A small class-conditioned image diffusion model, trained from scratch.
Model: 4.02M parameters, 48-pixel images, arch unet, widths [96, 96, 192].
Training: muon at rate 0.01, 6900 steps, batches of 128.
Data: trained on photos of arthropod specimens (BIOSCAN-5M), 195000 training examples, 4.5 epochs.
Rows from block 7, named by matrix and row number. Rows with one number belong to one channel. Each number is 500 + 50 x the weight over its row's rms, rounded and kept within 0 to 999. All counts start at 0. Numbers have three digits each. After the name is the row's rms in percent of the matrix's.
# convs0: first 3x3 conv (model.mid.2.convs.0.weight, 192x192x3x3), inputs 30-44, a 3x3 kernel for each
# convs1: second 3x3 conv (model.mid.2.convs.1.weight, 192x192x3x3, transposed), outputs 30-44, a 3x3 kernel for each
convs0.139 107:539491428426514482542542489597516529470460530463560501600504534511537492526477571452508487549463461463509472485467537467515460484530534463532575509506451520510448460484467480431484484522433516525477521378503520466440495466527507543428564635464508474545503484492583531492507524478498578555526445557586488421494548446576489559508519544544528507486424440505542489473442564463496551599501453580483477549492511
convs0.140 104:469433504394527495464456474468502432448530526444576543551476384550466461495499479470497513544492389430456441504571454406494514463522407437484484483426585488525488528540490497542427519538497421410552656420437439494515519444533496449402489474466528502560511444481446482507459432425445590430521491469512462486488502555577409499525462479521519432484565531466562500511532491536467547525576506485546477555566488
convs0.141 098:522504475508617452516466465531472481457502487517449504488439582496515534505546448514547473557634534484436411530536537536536559444452424495618510470592485509447519482430553502545530459534470542516495431429541513628552466433453452503411489415502495419476472593502579445492578496409517507465517504585445494569520521486422472548502494486469462473581518533491474424488628534483526453495509547492479537418526474
convs0.142 100:466559559482518465429494508459503510443544511398577482482510475517523461444465486505515471520529523536587485500521413504509438569547451504537516493498474575481522488438467563520405528486467449525502475476452460477463556515504515541505394594468511520470494461458512541516684514489642485480483572580470461579443394551469464503418425506496470466486470445378476499424463492438361513485516487539471431527502521
convs0.143 098:484503508530512463443465434549565513455517518507512455471493503395527533484482585482531501520655572464528405526466529490553440387524560475432431401677465443439375504481550576534562468522543502528522545580538427590476554461512505503488483484391497423467516431435495480506510463537477466504481418490530497601457535515527506483476546539491443454441474517545584491486433490577439572556427482512459521477429505
convs0.144 101:533452481490552505485531476476572461459523475500488526450454499486584490500493492452467469397482498541537503488568521505489433487518400447587576487538472482488550536449472478462492473469427589616456521588458624642448454484423444448443412462530478480478484526494557487520481519549441494463505504508547568362490512515428498491449463503443542451527506486472471481510505516492506488443546405519465429603496445
convs0.145 096:486407553497479420490505584551543466473436556578572470459478413510449462525520532485512493520512465592408511497505525454459553467429464419535547476533473519432553465481446481512483530529522452431494394471501497455534537465450483562424563433478513514474497457498520508519491407549486496501518410526542459563459507455468610471575545510456475503431496432572624489488478437554552481486382524543471460475515483
convs0.146 095:517525539530556470477463526541480464496495475517475412425455511443501497632467496462457442512553496515510539610450460504512444468439457386633644464551491516526475529462457549476471479586459495524477489507440532504463503453493411545507543437527464438480511496602474576654527486521433529417450488546521433470450428568478443650512548529536528547491454560544539556357502609455564606488583525505512444624491432
convs0.147 097:507501543509573472652541499454449525473442464442494531453474513400524508489524508478552423523582513541523445546545480469484427493511508493472492469506457553421496494569431500556427470486457438440446509553369521477476495471500476507571586492511538492485528555417663452531482515453485527584430564550490527432538516555560470498505502497490621442433528482491492524479537450442483465442486492530546531493520461
convs0.148 098:487557474504555453525476486484437490432494521487471591457523477537551531506541586437444458423513468480452536527465445504534477512544482530594527474500609515600546547482473496483528505565512564461590492467533411502575503507445502541480487522517532491561502578418495476472537470454526481593455486487561503463547369433523526408477456490444535378503458494583501455503456460421433625477560567523456390511511484
convs0.149 097:499459422502543560501555511530542526527597496510521456495526443468517524476409512497488563565469457531461435555486522518504521454410548489518546488473530494582445513496417433522502416425484468450572535597455494377447491543512515488549531429505470524588540429475542427534464400526487571476429513545441480454503496498455513465472513477442515452531517520460498422527443425465456501551481487451520405488486547
convs0.150 106:482490484523509535405549473526525473517502589466454503407556581509475543450418480480479530482512540563610603469492440531498480484524470487510605525375495439529579510492574488462459539543437562561551537519521450491579475474429497501468543503527505452486543437488505599633493524495513593477494481443483435461457510429560459550443467522537458441489509491430500565601573485489566518509550489551499502559459516
convs0.151 097:450485497554582542522548495504510505485547468474522506498462514520471498507531483497391440476550521548492476501495457451425450500511435496466612536465500524393443529495534471435529415475472587473447481471379344518532428448512452471460441442447431487472485545481562367472513434488525457480442405515492431466413519456471616505531461476494485535534536492471474483454442562559591468484349522463512524508684495
convs0.152 102:480530540404661582547573487506540491531478424516414462534490463526488480456462464550492582603411439518487421465519420508502437583433595520481459513463566527465581538515532482486472582569520444532512464456478460500427495560442445601443445708498487557480543456462507456494544533498541539541610583562463516542525449527492538437514519502471508527495477472458513486498506596493443526494563444506581400551514470
convs0.153 099:477479445430598675525512496407464578461464478513486578472526446401518549506485471535459499469471562487473487504468443458514491454553558506588493530399482452453464486537452526522527522454521543368605575447410614484499551521453407410582497495547448455485509468469519463456474503483454514560513517492498596470465437454469482601514482496573456511490543573448515477453397477486593463435539519444478460588559560
convs0.154 101:452558479470446499547502479498451500555478481479462500526487452518508474562466446527560650474486559477496625516550537410504509401479428609557401515502543463491425450527490503488475540470506514491562536567407437425583527451561512481514486626539537583532553628534487520499565612439559498543496537472517465466525524542508453502465443547451425548527482562424526458481487522438525452567472509506486430536440424
convs0.155 101:471493451593502462667527499524549510549459436519485464466481468523545441462488518520519556462450551513457495486570546495563419527557551450564523502471341579505443550521505558576490513588494475542548515566515502543454502525469486477571439513506450577560451452470529459574516542551551472497563560525487548536459582590589584458479481519466545417472484451429366592433551428473534467519447471588528553517542468
convs0.156 098:462531576442543550494530495450467571467581549569561480477421469479458466474433440508440483439449488471478546514478455500464509537488432481535472486613419427478533547541495451460512461524476525516415535464543475492481452480495463521429478380498532495460538503487446505505451524391514542484532537442500531493597496484565549509433529486552408443550488500563499454458560597509524538461575451551482506387551531
convs0.157 105:513557446578541463456416518518515485469448591564589487452491537515507536478554501537525451529470437445428495511547537546490444499546375540408498497521412598532489416452529463485543439475632450603447368471583410592474501526509490497531442485555417414544455492404494502420486591520507469544564513599572444520437507515477596449543527551416561503509482466479460423519540541508449514503433407532571525476460509
convs0.158 104:457501513466528477459564504605461540616542495611654557510411470434541499462532425578482491599592491587495470545581545509469574491436559514617441492420458448475435403500497500555599509546527593503559536516487433619415531517534504632472480523459529474448490496514555394440510534454569437521563482581552533426518532543492541482516473414487535522481438525509419550436462510448507568491529463471405461438442526
convs0.159 101:483558491465398436487512426529508501539531404485559518505476516544561532525489551497485555582467514539499502581489591614463542473557529477542518604491437426553341479678492518451595528479421591477410470481629489532499486426473470491419496538484551589493447496446505509504538545445518499500511450487448544497476474440489458532453443557432398469485526551504513533528510466527497496474408496465482569501471471
convs0.160 094:509589628479476600416463523446510494502480479467543518546482478415462499498470502501523401511532579540451523478449539439505467478533571538482371463439591401442529548445566596537509680516602446630549519494586617405447475476478464488492526587505491598476527424456514418445542548654528495496549498576531493572539456445525458504473383560493522516497469484465478423507467521470451511532488514493481508480535491
convs0.161 098:478526473549483557511473602493466488517534493529469514524419568534617457536508476512515460435550490616529482528437505460511503424569464466472562540480457531444473429482462455442526516586508440449452523539612436493516599386468473492493533433541478494536450481472486390475505604457473548426517402453496497583511530419528551456511446438515466421514638574451454553434472373499416487501469459402520510528571473
convs0.162 102:539532510535449495502436469427601488565510515453456453485488463580521486568472503415463499364563509494483417462446579527459489472492536504552474481569476557476643522552503488554377573479467522581440415544485545453519501393418563472473492450486530560539487549554596546503588443538467448538446507559481434504573442519551491513470494538458514523495519604422557485468499482488573480546548471568417498520488566
convs0.163 105:504513451495490484429549509554502426481454463414481508416497500538437607549554490572526459489482505517453429604443473460487449463570509439519573501485448494482383464480520489518437500446434561535476541447465543422478509453506523454516449524415464511462485513510489546449491503499521589482551482474454530546443464493490478352436516570531472530419385486388486476486371591521484401548459527444460564555505541
convs0.164 104:485486434480528484444490472492534458497526519642496512483515455456497505572501480481430453486468457534467521498503476442495426489379525476662560517513466417492481509498483562514446493515545522407457484515426512489544557527395503538511531500457500409492515418530490540552574464450588494541479542440562459501537525447649518485471515550524479490519478539503446505612525468529482443518404465588446413541473492
convs0.165 099:549531492410568464462553588466510477499513477433492462458448496561511515512566497537483488547486539455445430494503507532600516482570496601654539505477475508405479545503503467501468489494513589452527539554565431540544563456516519430559507564506540493438443446517533504551543467524518547475459532527450483474569442517491517434493493474596474487480466470483535497561508519589530474536494479520566472455627493
convs0.166 097:488572591444465484555570590508568441540491460419549466438537558548433513517532513514507543460528505455476527530449449495512515404562499483467506509545548546448480469517515457490503474479482525507467541492465595469544558485498427594495479430583492511471467489432531531513463514523510483474455526475505508473511520429507429558424433524533521437501539499329464599481533488586517506409490519451456453502476434
convs0.167 099:477511490503483477526468544492405495460516468502562524422522484467425346522475527537459519501551477519503426620513453509478528456474468457451455448637587460437588476506509532474452519435418509453517479475543470443461605477483545486525536519537465482489473505568434491492515530407592522479448495516450520521517595417405408472474598498509477505461462527509554477418527507480421471469517532476475506465414423
convs0.168 099:493471490515462494554463544494503407507492508475476516457454469511547500555448463552546500504499475478501437484567478483562516542467506586427725550419650612539576501485423494509419564517498462457519648515451571440480476548467456524528493526596464459428508502495575526513484562413513525474543448559461499492485470548459487612419509506479480514487499474449422511492522497445528502515437415506444552476488477
convs0.169 108:428529495519572562522447436566543508487395519482513526475514456518488621444449514541496496472442465492497549477475566525458516448491594492479619415407508599532567463512509472462497454494588563484495473353499471450460456477487500537514432389515553570460519467499484450475506485543494530457519526571545427458498440531557532426473565552490450550518488572476507502527479502534476433477421558446460573449396483
convs0.170 095:510425530448455512486442536580572509542520477476449440514435587575509511481502461485510420628389469505524527453451501445534525559502497459415653524573504506541537522524441551458486511486479513473428571487469479464478442459512453450513497481444411483474467490531470497433570596492500578482470481397467494547484502480606506445504403457478623515450600515485583641515487489596487453451485557518436483496610538
convs0.171 099:539491494534622482532566505508502490460459473513593514554502464537539504497486563467397505540410439547546434466472410531512547500537497409475515436495558401431559548597486569489527536407470571539565554473575508392536502463492553478563522511492464526507508486502532387484562598417594597441474531498483502537573468500445467519527556436545507523462519460497522512505579493427501453570496478469470529529514501
convs0.172 104:547595517416529439492522467478402446464490449509486536506482418485421436479387453506535489529493550498547477436455501535498496485456520477532559533575477541522497437616510466447483529516515583539491427461506438473585470440475561494476476432469535512546453476482448385448433470523443556510513445459431562549520474553464483586521531451540567503526565527562454438362466415399501454419471448440467450445519481
convs0.173 109:528558389435484454599490488431495529529569503558551440572515560485472498534508427511555526479481627411562519540583522520497549556476497650526490462496477445407446385511476405438422457470456534451527539502454513462521577560501532443396458487497557459542445520572523523490542541514534566558504446470554516480525527518495490540558443518448496523435518477572542434547489511488417492482471559538517501549511535
convs0.174 101:485521584593539475509459500430538448514415493558486464492444507451525559479463495435405448570500447445472517473478422532503534528445475520551450479518469448515454472448558549476480523448516515573434490475454473487491462476471531522491519428520522509483543417493351508516576506619493486501498534545473471453481530502473496422449610480495491489465497470456600480430490570468559549457504547498401497453546515
convs0.175 095:523469530557509468485508502450495445489471467500500473452511503461548522552474553492546574516467589479504459548553493512545504462454460473600589568496452498458454486428631471492516532521501458447496580545532471534531502491541552480400510567418487535492451479531461412534450497565453544432588540506537445460543507524523575456505538546511465431524502500544536540459503566648490484470510559411543514445525517
convs0.176 102:519395474529455473471476443533506437458511467469450403512524542487506428533480476531518497392460506501447532518441508541454483472533518529380517416450459437547510480491424480513477497460477568426526441524484438515501444586490562520434618587502499463528478491537463554459548494507561578535528544504470467409410428585500543477493451392493498463544489497517510500600554548617528513516512437507498506434469452
convs0.177 100:518539504443465469518460493492489527489442514479571524563486492544477486420424495517532596433462495445523486529495501564476436528500473425634536479494555553531457461496456480519526457487552574501458410487512469479487508510554597416469526492462556446503481470453457463505516427422501557467536509446553451553469554496421515445427416441498565515526578447473506602532563473491447443523509465576532429518509508
convs0.178 096:421494530467474441453474460458521455549559551495498486477427450576569529454555460507535497454528589526457502489520439513496434456495499467457514496539430413492473488492482475500442406498534508490525426544565509492469520407448562397515601503508476522504548486454436475499447550455477542499485589512503509566492534458512462623461399543484525477470465542493486549469503545494567456438453502570536545485478540
convs0.179 099:490406485546487482581502564487499514487504539459525552550529568532450500531543471414535549532495576453563537530456545480455358568485442435544418493426457560475497439475538438519441448500470524562538469517476541459560434522532492490425569542503537497486471545502568536479459479483472592551461513501635442507500448494483538469570508507531453450506490464524584504548492525544522564561509468508503474568506483
convs0.180 107:492487518501577433461420488528483536522528504510578469490514490490457520489512443521485463461480430530532575463533488553473430505403473484487431470461480527489490431411395540572473491378501477443543447535494501522531537426441515423472493449418537506419468437522481455509541520481436468477528520476457536523473451471441458490399550526562619474482448507598448491502447464579478526566545512561531470415489525
convs0.181 097:564376579461520427525514461523502470461468553479573462589589504503475465512510489567435512477431541467525478543635535591483518524519467523492512508506639533523566480465723471501416539527479485524511654520506627513466491590470490485574570536511441528560511495496538492479489437566522556500449479401470484491457511467557457443445494524521483407404388534458500486538467452476540473492434533554491358525440538
convs0.182 103:491508505572446490578597486403509466444470480420555482510523524513558567499461474437467471453538440540505458522461453478526533500598509543463428520424416560511466507448506455432413482533460381478495515453504589484391440498598564552507611495589499497399506452525541504496482503477448540509478466595456503506571596510420494400548595512494504547570505496510536512590478532471432490459561533559535539341509468
convs0.183 101:470479525501506381455435483436525546535524554479536490540473560631527562539465455471485477493466513469474549531496497527456455537436492523436527556473430444600551494500514534466462540521505454410535477536444588594434492520452433527485408511495505568515474462405484473471498481581486537520427528578506511524411474473479488495448543502528562485509478562539536484414498479478430470458439523468521350428477503
convs0.184 103:574614482475568484434450434416547537516478562574487440504517532463423495587468493436504541551506505481534571557480542499491548577447448540665514467483478465545412519463510528643506579514391330470544388373523541400544518541492528500496448482491518567524425432601390476521494560498426537538443485507481481596532444554449486507461370423485595535435496478515554483522482442537492583513489547544515518467432453
convs0.185 097:468449573527536475482584458485518490507506502522469522448509500464500468563453562501523472435477530552476515600520514491482500402435430506550599455449546427512450504533444450492515488520522479481517474438479488501451511451509485457415496533429426549417489447476624496487516501521526492522493481513517459556541498501483455448448474523465482429475448503504511562490429507556465508496506496514563461520490482
convs0.186 101:593481443591536523498520536486533457488478443454544566515570533467421569513493475567535541533488446587486494531529508510512455578469521427472564592505540489490448540504462609468534430457450566555554556574553468560504550491433529463480460482509546497502493509527549505523526453454523434483448492523457438553511452394523434545605532530344420416512527549531547517658529471502487483447432500367528520534450547
convs0.187 097:527467502464483545522477525456494501503479496497563510511503537450544488497428454515504480502500415404539499608516518543516487483414473395499475537435538467589500465462467434494599483509488562455469537521547461498518427383617510494493524520478453506497530474537465552462513440521479507473466594509526661484414477449463453563545540450566523534528396422438443524613481376454478461480553490409525477477536459
convs0.188 098:459410445481508495531582521538546479540469474462468455572479482503506450401470471542557440451531482402530486523459454529425401438517500482424422535480450488643660442443521486508513564601438420450550484529508485578481553504530435366497605381427458545491480462469489529454541505441529496415467471469514434544563458487531500507589403497481580488526480510480525511506471420507564455454538539495453463441487502
convs1.139 093:497576371430501433552584495598478540374514517531491527538512587534498488505510497558527445509475536489434438406611500538520533538471453469538489630578553543533423624595504449480525574445506523491440462589501529566414530495498536382461467466556497455447469523467493478477439498549460502456572519479421527546604434523559536521488524523423490454446498424532578532567477446482451450486468465524456442449450432
convs1.140 087:559581528440586521500466479376477466508412512433441457457436588459615460578498489508518579446499475552454516462517518499519556564530503525525426503541450539542461491467535531446574542564478476472511550490377552538573530449501482547484464496543479425538522604469468489476651463510526495524483527470536485436426527529437487500499557392458515452459556435494535551436630457541549547460561404472461470549517442
convs1.141 102:579519485474501587479465623552442502525586481424469573529433464509464547524590469507503510465416531442470523555537507443523454527619558585507583506379425462376404551596559511589472484549499504483592464515531500443472584540531520420448563493585564399512467505505485403444386515540560571527474497506528554406472458575453390474478539391540407524564537461429460553549592504481499469567458500468581491484515467
convs1.142 086:502509457501444398599433488502419589452465479496489568504477519442401421551560607453541559454430588549447462497487486506507589468491539571492489585479566456398463563507448486503478524480430524578571488587458585540511518499466482489565467536510491453486543584481478443477469367572482366484468501479575440446483436600551521528472484472443511517541513411528573540511437536473537448496454475511583563537532454
convs1.143 100:437507468584395544508433590508460431507543465429462454475522476488533519469476516522453482488486519505539546494506568543426494539463546535507478448362526561513499516452481629504487520435519516467537453463472449479463418433480516451576460445526542501489491453524463611546515523545463539498507565552538505525423449442455515462542552512572423491528564557430524385555536459461510448513524602520490536544531438
convs1.144 110:537515498538457519501485592486493551514537541521545420506443450524502480516524542460429474484438526477536561524467581536497565511566538421500495494553483535486476512527589516500543533529516477522500590537458464468498447456512514567489526409516581581498565443523541579538491518527511521523489601566550559606406462530547492455497399474502460476512528523496524630535575548512541457475550623572556519451485497
convs1.145 105:473359548513434449510466398440447481493546489530404491455554515447459512487526425480501453504518517515555552530543463505493418527473511494451509551562461488517524473513456511458537442460480477548486540457475434481468487416422500506408522531449394461386498520486495497502520571470545521526474441528550458517590476466527542471495613526483591488531514453473414456491464545414393442429519590378546482528511442
convs1.146 100:606506455462423491484566567507475601461500546524522476490577459525494503522494548416432517531454460497549497393599557541557361475538549543430453449472520478462492457504573526446447492564584408461496504599584502449472577528532536399475454450572488485475493491553552518596488533580550522502518502401426490528448559449519521429508455407471583460493544523432402526425441465510510501487504531429519516475359492
convs1.147 109:419475466458495515524518516474548553476535532514563502551451468493429483417479541521507502501473622519560475495539433554529503515539460556488466468512491533501478515563586632483503494421533564467485453486575465550567505495507444465361492478545464433466465443551554580379491415418477478506484418468450493482458515471474573540475554487508465595552478487455451450379672561450577461461497442466458473525497517
convs1.148 113:436489432513543507528492490570471545574496562531544438495540448497470437491475485494492520510518529582490517550443472374485480449518531494459465433607419506523497455496511567618493533489386484500516516574562446570491448448497520529446471480504488437466553528421505464535529492498542554510474471420480486527409540519405400498504509517576537429494483495570519464468470440457457480463563535496571427467517559
convs1.149 103:478457454436466498537518460563444429510498521580554483422516562490497465638496507545561546510591463448519527470484593476511535506465448416508515557524416468537551512605506401489484530482558449553481543411632512497473497574516603491500453437513478510505475527476489455488462497527543561540523495480509404536493410518498462486495449568459577417540509487516425528444480501462540539463420495472513490570497457
convs1.150 085:498516571470464454460473524464648546489605527503464535544642548516520627425480560488545443485473448398465449511531462579531480498540518555490457481581514528604546506457465524474506432470538541491435425525429427462497606515504408450480496476531426473532572596528572535538439576582506478450496558446521486463549542551590595483511542474518546506473502596493532539506518516471448507538490461518534567565650505
convs1.151 119:614499494477384502508475544555409486526349366558506635529462414538478481553501460511573451436503533442451460520446493490458518449541570444407453517430475472473540422563544496484471463481518444547462486463543467479562456643477406481485508478555494431525471483489511516500561548497495490521512425389478424517489457472429491480458572396427475535518471473514470489541499555513461573518415538454567576502476523
convs1.152 086:422497527429475450438468477533494439531490554533537466549530501545519459508515508577548489568448473456603512492529485495443529496499499455422427500531564488466554464443612564460506450423470482430478512567547474481523506498604495443484554481452499607559416522458567460509424426512530483498513519431513463449488503392445508462538475456490520523556477515469508452522446529469496468464429429593456487565548570
convs1.153 123:426511488539477503410542517503558529475504455493472478563456475464486546445550483590514433517467433432539508530493448512506487511520489473548500478492481528477541526467548514494449547435474611491464568532497445533444570461556449420515478544510468376524509464582501528477494548470541525507559515508426545550503535479465469468509553435585542461548407520518469498543558520537465508483453433478558562463491372
convs1.154 094:515501592422494530521477608549483525507526472483553542485530554461422516565465492524489554393496590511474503444527529555491403431481475562631444461549529490487455665447418489458422447485507448584533538511498471415523495485482533522474402510492487531432538469436498488461479571499351534441531453593574479431529472439523490550457538538500483473469478528554469524520509521495488533519483433529500519566427549
convs1.155 091:439499428451416491484523484497524423461455459376415483493503464527461449536568585615553448438569548500549551469548501414559460524509425498461468458353495405451486488499523476498487535530547443488514540516401506515556531470406459532530500434502539509464489557345533450449510485548609512488450450442541522494499467575446490486515451549467547470455455451503560460451513588433552520402507441441561505440562466
convs1.156 083:409483593477493543507550482515509532482452572433503538542559593464473486522492592578540457538526531505579527563569517489526449436603495469539486486373561546546514555492548570659542472510471502474618455460499505540532589430541538460499473435452522432503483448413509526462492473539507493496519496528510521451538499509471431483510554542446535476505492498432343537492547484590521505501480529514579382481412476
convs1.157 096:521543528429509514506361491513421490450547539504458508520401502523595460534396524450476537490479510570481504531537505492506540440503440599630489560565492498484515445412567463581534499495517511483554471445479498534501483585486530518492462464527613501509566476541549525526411464478528472555427435525547455495528510607504613554483502551508504530484587456414533415470562545503530558439492543455445434571413477
convs1.158 090:459520514407551499553509488456424478497488446440492316460520515505460513495511564475467421500538389582424485463422524574502481486544492576425418487518430485487419477529473439430589470534483631502619462451403527476425405481487515498436475505463547497544543533619589519489443487430498587473471451574431384513461555492459370509565464582517499509528520491551502502543412568522554539522580516572646564560472434
convs1.159 107:542491484464539493529556564540515558585444578493488533514519490425391476473453455397405470559453488439518494486489522485572471525417578478522459498394531538554524553510492496493497513503510497432483463538531483485516501503476545427555525561558484556490449445571546450523516517502470564514501485510527391536450550509464559557508568530543482482628471576487530471475474489471454523540469515471460498464555544
convs1.160 117:499439501508617430479564549559401441488512439458466512508550530475557480544482435398476513426416408470503493509482515434542545439577506302433601400502537574490502465511486517460508484548485575524376514476468526466495514454534433555445485463498479536465528503543413470482502501522497423549443506446530463485421593508497549477453527553543510512517532528579524553523493461440472475552539549502568454488538496
convs1.161 112:511564443411478416462394539480475521406378576570570484536479539537435483459573489505498552453481426424397571487482470375494568513529522439516526536483451534603500474586491459482455459555518530422411515539550574452534499475492497470506480535447486489462451444552473456454449446554578430574450448533513447503547486439507548524472448536470536521516483391566487578534480547470519483462388447521597482443503478
convs1.162 104:532601546452511518502351468478411454453518422430524452499472501421546542550499491537534479594524507474459507500454527549477505568426544485520443552502496566551544519486494435480523609467501495530480482466518493466570582419521513515496508546490534474445547491456503504494538479487449447506515546602463512466563482428510535422527536411498463467464426445542468510489520466532491516494497465414585499421468520
convs1.163 075:485551498480533500542537536506456589499461516509529460495523449438502464509472496522517564500570484566564582480528585527450515414437566513573524469515528553565485478441466507404472452534457539569493488576531479551470566525569466495538509527513525453539485562490512537473535417479455487507470421440475468533491556524488541503482581559497499375476500503505495448486504452555543542535540438449496506417472469
convs1.164 089:499457548446580502503486521482575494537524436556557472531470468504577540493461474567507459490625449404519516531496523528478535414460515570535509602486399510385397519450593574505523566535521565599529500487517528514468413601562579394467562485494501462571528446490543478498519536535464516500566558480507494552565533466491513432461443422511484531509489522586512453576449483484525544489506453573618478580627471
convs1.165 093:420477456463405542526374503573512514542428530479465473500488564445483467493482512525489523533507436438503517500470489547463530493482490525539455582571478506494480539549471455531522405504506549353554448481440506566481485522525402567513436579517523437483571491437591450582554465532424453497475478541431461565487430491463448440535481520516493458457537479535458528396519474525451578478515539536513517559549506
convs1.166 091:464531497488440499529560580532453504571462505512510543525448434502562410498451543449502534530507405498517460522606561516537465534468527513512463449418443392460542445551502601537540508521588550504487471508602510589508448569532535462517518453551552540523563445467584513478495499618518525516489502479478526525478373589493492398482492555489402575529641640458562490441544512508470504491498544509549529472615465
convs1.167 106:589434513516559562454450533481513545519507512527515487505466492476478503535527450448439521538543563605542550585533481415488562578570475524512541471592491519525521559535563418437520508500512470501583488557523481533563495537562450526450455519505484411513476490475438476575492463556519528456552509516475473608513463466561436452470514498422603526502482492475523628506521561514376471500437589500436526449450553
convs1.168 114:522555430527502467564557407454512446523542504613618617421502372467484442530613508554399531522502528484480439434443575493447470509488553472417424515477478401439431469466480561455528514526549547384450444547412578429412467470519613441551491436471494445514383520421480453506500497481548502542503478545497492501407465447433538456500557438529530420433498566488425576525464553386448442475466493444491510457590517
convs1.169 085:524486453488427519433482464483415572511445477482557494501591498477495469483523512479551472487403467488502429465563515471555462508507543511586515514556435447446549526566518499483460483546538475576522568577505480506540416537474578506488518460511439516482509492473446402428460555446530510492409475470418556533546529458532544449420520412443434441416439428415406497483424425447545514450484517491490463486584467
convs1.170 099:530467398513472587535388438551511523427489358486442450564442520490550511504544556499561568593563546559478499552591542526485507609585508509486500472443616420518542549502490506516544527395531473461454503448518485572518499472501316539469536539559527489445488546476526537600507418491418407494546522378489552502520433489465530440449491573402493517635518402549506467568512508516401485514513470544410616531609474
convs1.171 092:523504418454520470540442524513435436503437394480524443481530474500558517433479487626593605607536556523510525420496435449429443489558484529467547457372464488543513538533567420511477456522471541523522414428487533501530566519554481604507517542467525602512533586580490454466598505394545440424533393444463531462510502455510506492520507517581552573587571478451475447569448466553517485440541520447487537455460429
convs1.172 084:531501415485377526561515462491473409496591533475523531501525486535497613601603503455461496403532509478528545539456495565548527495519556505531506430509527472583555439520535376483584454486480466472469516497510451485599424471515455520476502518489476585500500354481499438600529466505451505475499455506462474521488590565514509519536425477512535431498521539499564540451516603523388513564503539525550566553479554
convs1.173 085:412441488571570474578431448535491537411490515553458530484459479476495503571452468401531510533487539516530509569530448470541491553592519489546432556492576518476419443568508542514532505482485488521486488468389438541463462426528606502470557463496548459493520476608595470516490562483465483509563481558502550521588442410489551386575488513515532420582482426459475459492533512474503391523468443535532395435580524
convs1.174 107:485591468469613562504441523535443494425568451466558503503413491449400521612487545460395502528531515561457492481578433521404464563440546464467555514557532502507424507482534561414500499466447482532488495503493451447464547482532542476463609569505578547383417518549551554487428491489487472521520510494530506496573482557531533492448481441483558472413451519522498504536487537525482453411453440501583471589519555
convs1.175 102:485559567538473516475466454490513471453535543491479555534537532469447507410474476502518502511475566579524407495513533434558526513468464527496515564435502494415501532560421601483522517594447546456539585435472473512497457530503501508422574607477517429412552509417372501466487545471527425530503483515507573453506438487530405533588520487519558573520400523459507540389484644502494436606512533617470421465550564
convs1.176 080:446463416476489514506534477499480548533611556551568521526567487546496513525499517556534457535572532544514541502483470493451530512496545597538478481505423471575566536491454518440532457462553559484513512568578571506504479408522569447491486407433496440433482587472451561489557520479534424573577486537523481464498477508421543575536506487528511518543526571473511571502494513444542524521554524469459594433515425
convs1.177 119:497480456548431453441470519492463570463487447468562435492527521471562478583539463481460456565526565468424424512495518546502522512563466583544462500444574519448509519543557575488496427526457452588541499598501423567519450558489585479502524478375481501621503565568601478520553515554611540422634506461510412454504511496547529453474491447429455609490443517421518549508475471506478515585522477516517533482468415
convs1.178 105:492620468494475553603509585515489479436464497530526363536451540431578379569460551540547483501502474343474525561561528650539523477556531486482480500433514469610484516520497593478512487418457568488441450557474473516510438396543483556544427471510496557479562479476442536580578517501485448563544516429469437541519533519445503527527456528555497456485493463562453388465491481467529561518500421532458542537495513
convs1.179 102:499397528506571521441471445551477557493510485547690516474409467489553429444531405566473548457470559468508528486481509624486407521515506559474417555455502506519515461451483491484492447501515471513471473498514541523475487493475560519512478546614440420444478454557525547442522488468551527496526519530423422403471544467489524531545467428439488425559563454458471507440570492579471512445521453501490455534513445
convs1.180 078:513489581532337541471517540499336454497427592455532481465512517494588515482509481399443582644590571457510447495469517508497548527543559536558521550567501527481537471555481403565530603609453449484424495565567529526445497562478580528419597495566482540571483589498508559545495476476455497549522448457456565564554593569434552534574522561499414443489494438479540538516506444511530502497543494477493552467483523
convs1.181 113:555580434547465510508590528557469501578424491438526503578500564589577595441450525467420590511534482584495530432512518510459519441542505518515486376433360553514470517495474542547517444493569487527487605448325570703486488563483400545462499460535567551379488515529480522537606557539497441524469516551435594364512511460463487504502510548472657442471585537515506530558547487563439584507493547488453485561460462
convs1.182 078:506487484419478547556432487468514393493511469449427462420536576472452509415479438546569425577589498471472574531456470519439528522479452503532421567596525502520477478384546495494428427497525542422426436444529514570544474470420538348487527491498511472491517453494488485503538471532514511567502524607587552412456590584435518469511552485614464681457507509571470566458535355541478531472555533412479432534365511
convs1.183 105:508516436546558506538491448588476543602510513543444478542537482422509451556474551421462538422550519497525458555485489522516547463565475433538496460477482547488480514451457490511411466502415452469493560499486502473471565522448569483473540597544540473496560571529532478503540514489522522515562520607448550486449500566490450454481445433472435501517442593543540497502523522437410556404562529472414498541474474
convs1.184 089:573639543446488491451447503441415468525466447390431538495526541513552568506571584474520595506513556526544498522500514482535484516461483530538552561448544595444467518513475540414457575472495454522510508522586519558534427512533600520481476443450458503540527523509535490456512462516462439515523486455509524568509536492452471479610432461586480481485575454504520391516546389503519531492453482523445592515507544
convs1.185 105:406486534401486539470611493460436462488517531489468481535519537478455431490546485476508492535516514444474539480541416415511536519485504462602530460585551497471514475492558560536457453515552558508556464430491430526429493489427481482419412505398455388579450452477587516466432495482566442463476469440481547582492490553513480515465417541503478492454442535478500458522457486456542454528412484573471458498475513
convs1.186 092:568465480459471536479464497513419528600458446476492532512489584428432449553457409524476485452529524436442515480530481452495532521585568457527519499454463441564442520512533537549525496504518475556518450396459538420433472489374600477477512507500520423409505557594508520521474534589489551571491457488597384453486456427453531529551439505602568547460420411601552503523469526501527474558565545563541572556557547
convs1.187 110:559513528429442555456494573447581516547576401477558522499477507529530429385411474504588502574451548398466499450430409511399524520513511529509498514565565442408587478482530476580491498533507511420561397516436450486579517427511483434439453521609479409507498493514480457562491480534517476502543426526556503569487493560474471562574370510595488468451567509481557474519538508549459522437510439516502593428505467
convs1.188 100:546531506454394607463452475522442512494528595562487431421478507528466462598529524537440484438514563544419529534494550485466516563569493441524410540498465488482558595505504512332428438529568459468499452498522437540446481476494499490493504527486511521520534465527474600524510474563551474600500588515507479565524543447592410447508546552496516458509541529494452496565528405428390529459485528490471485535477516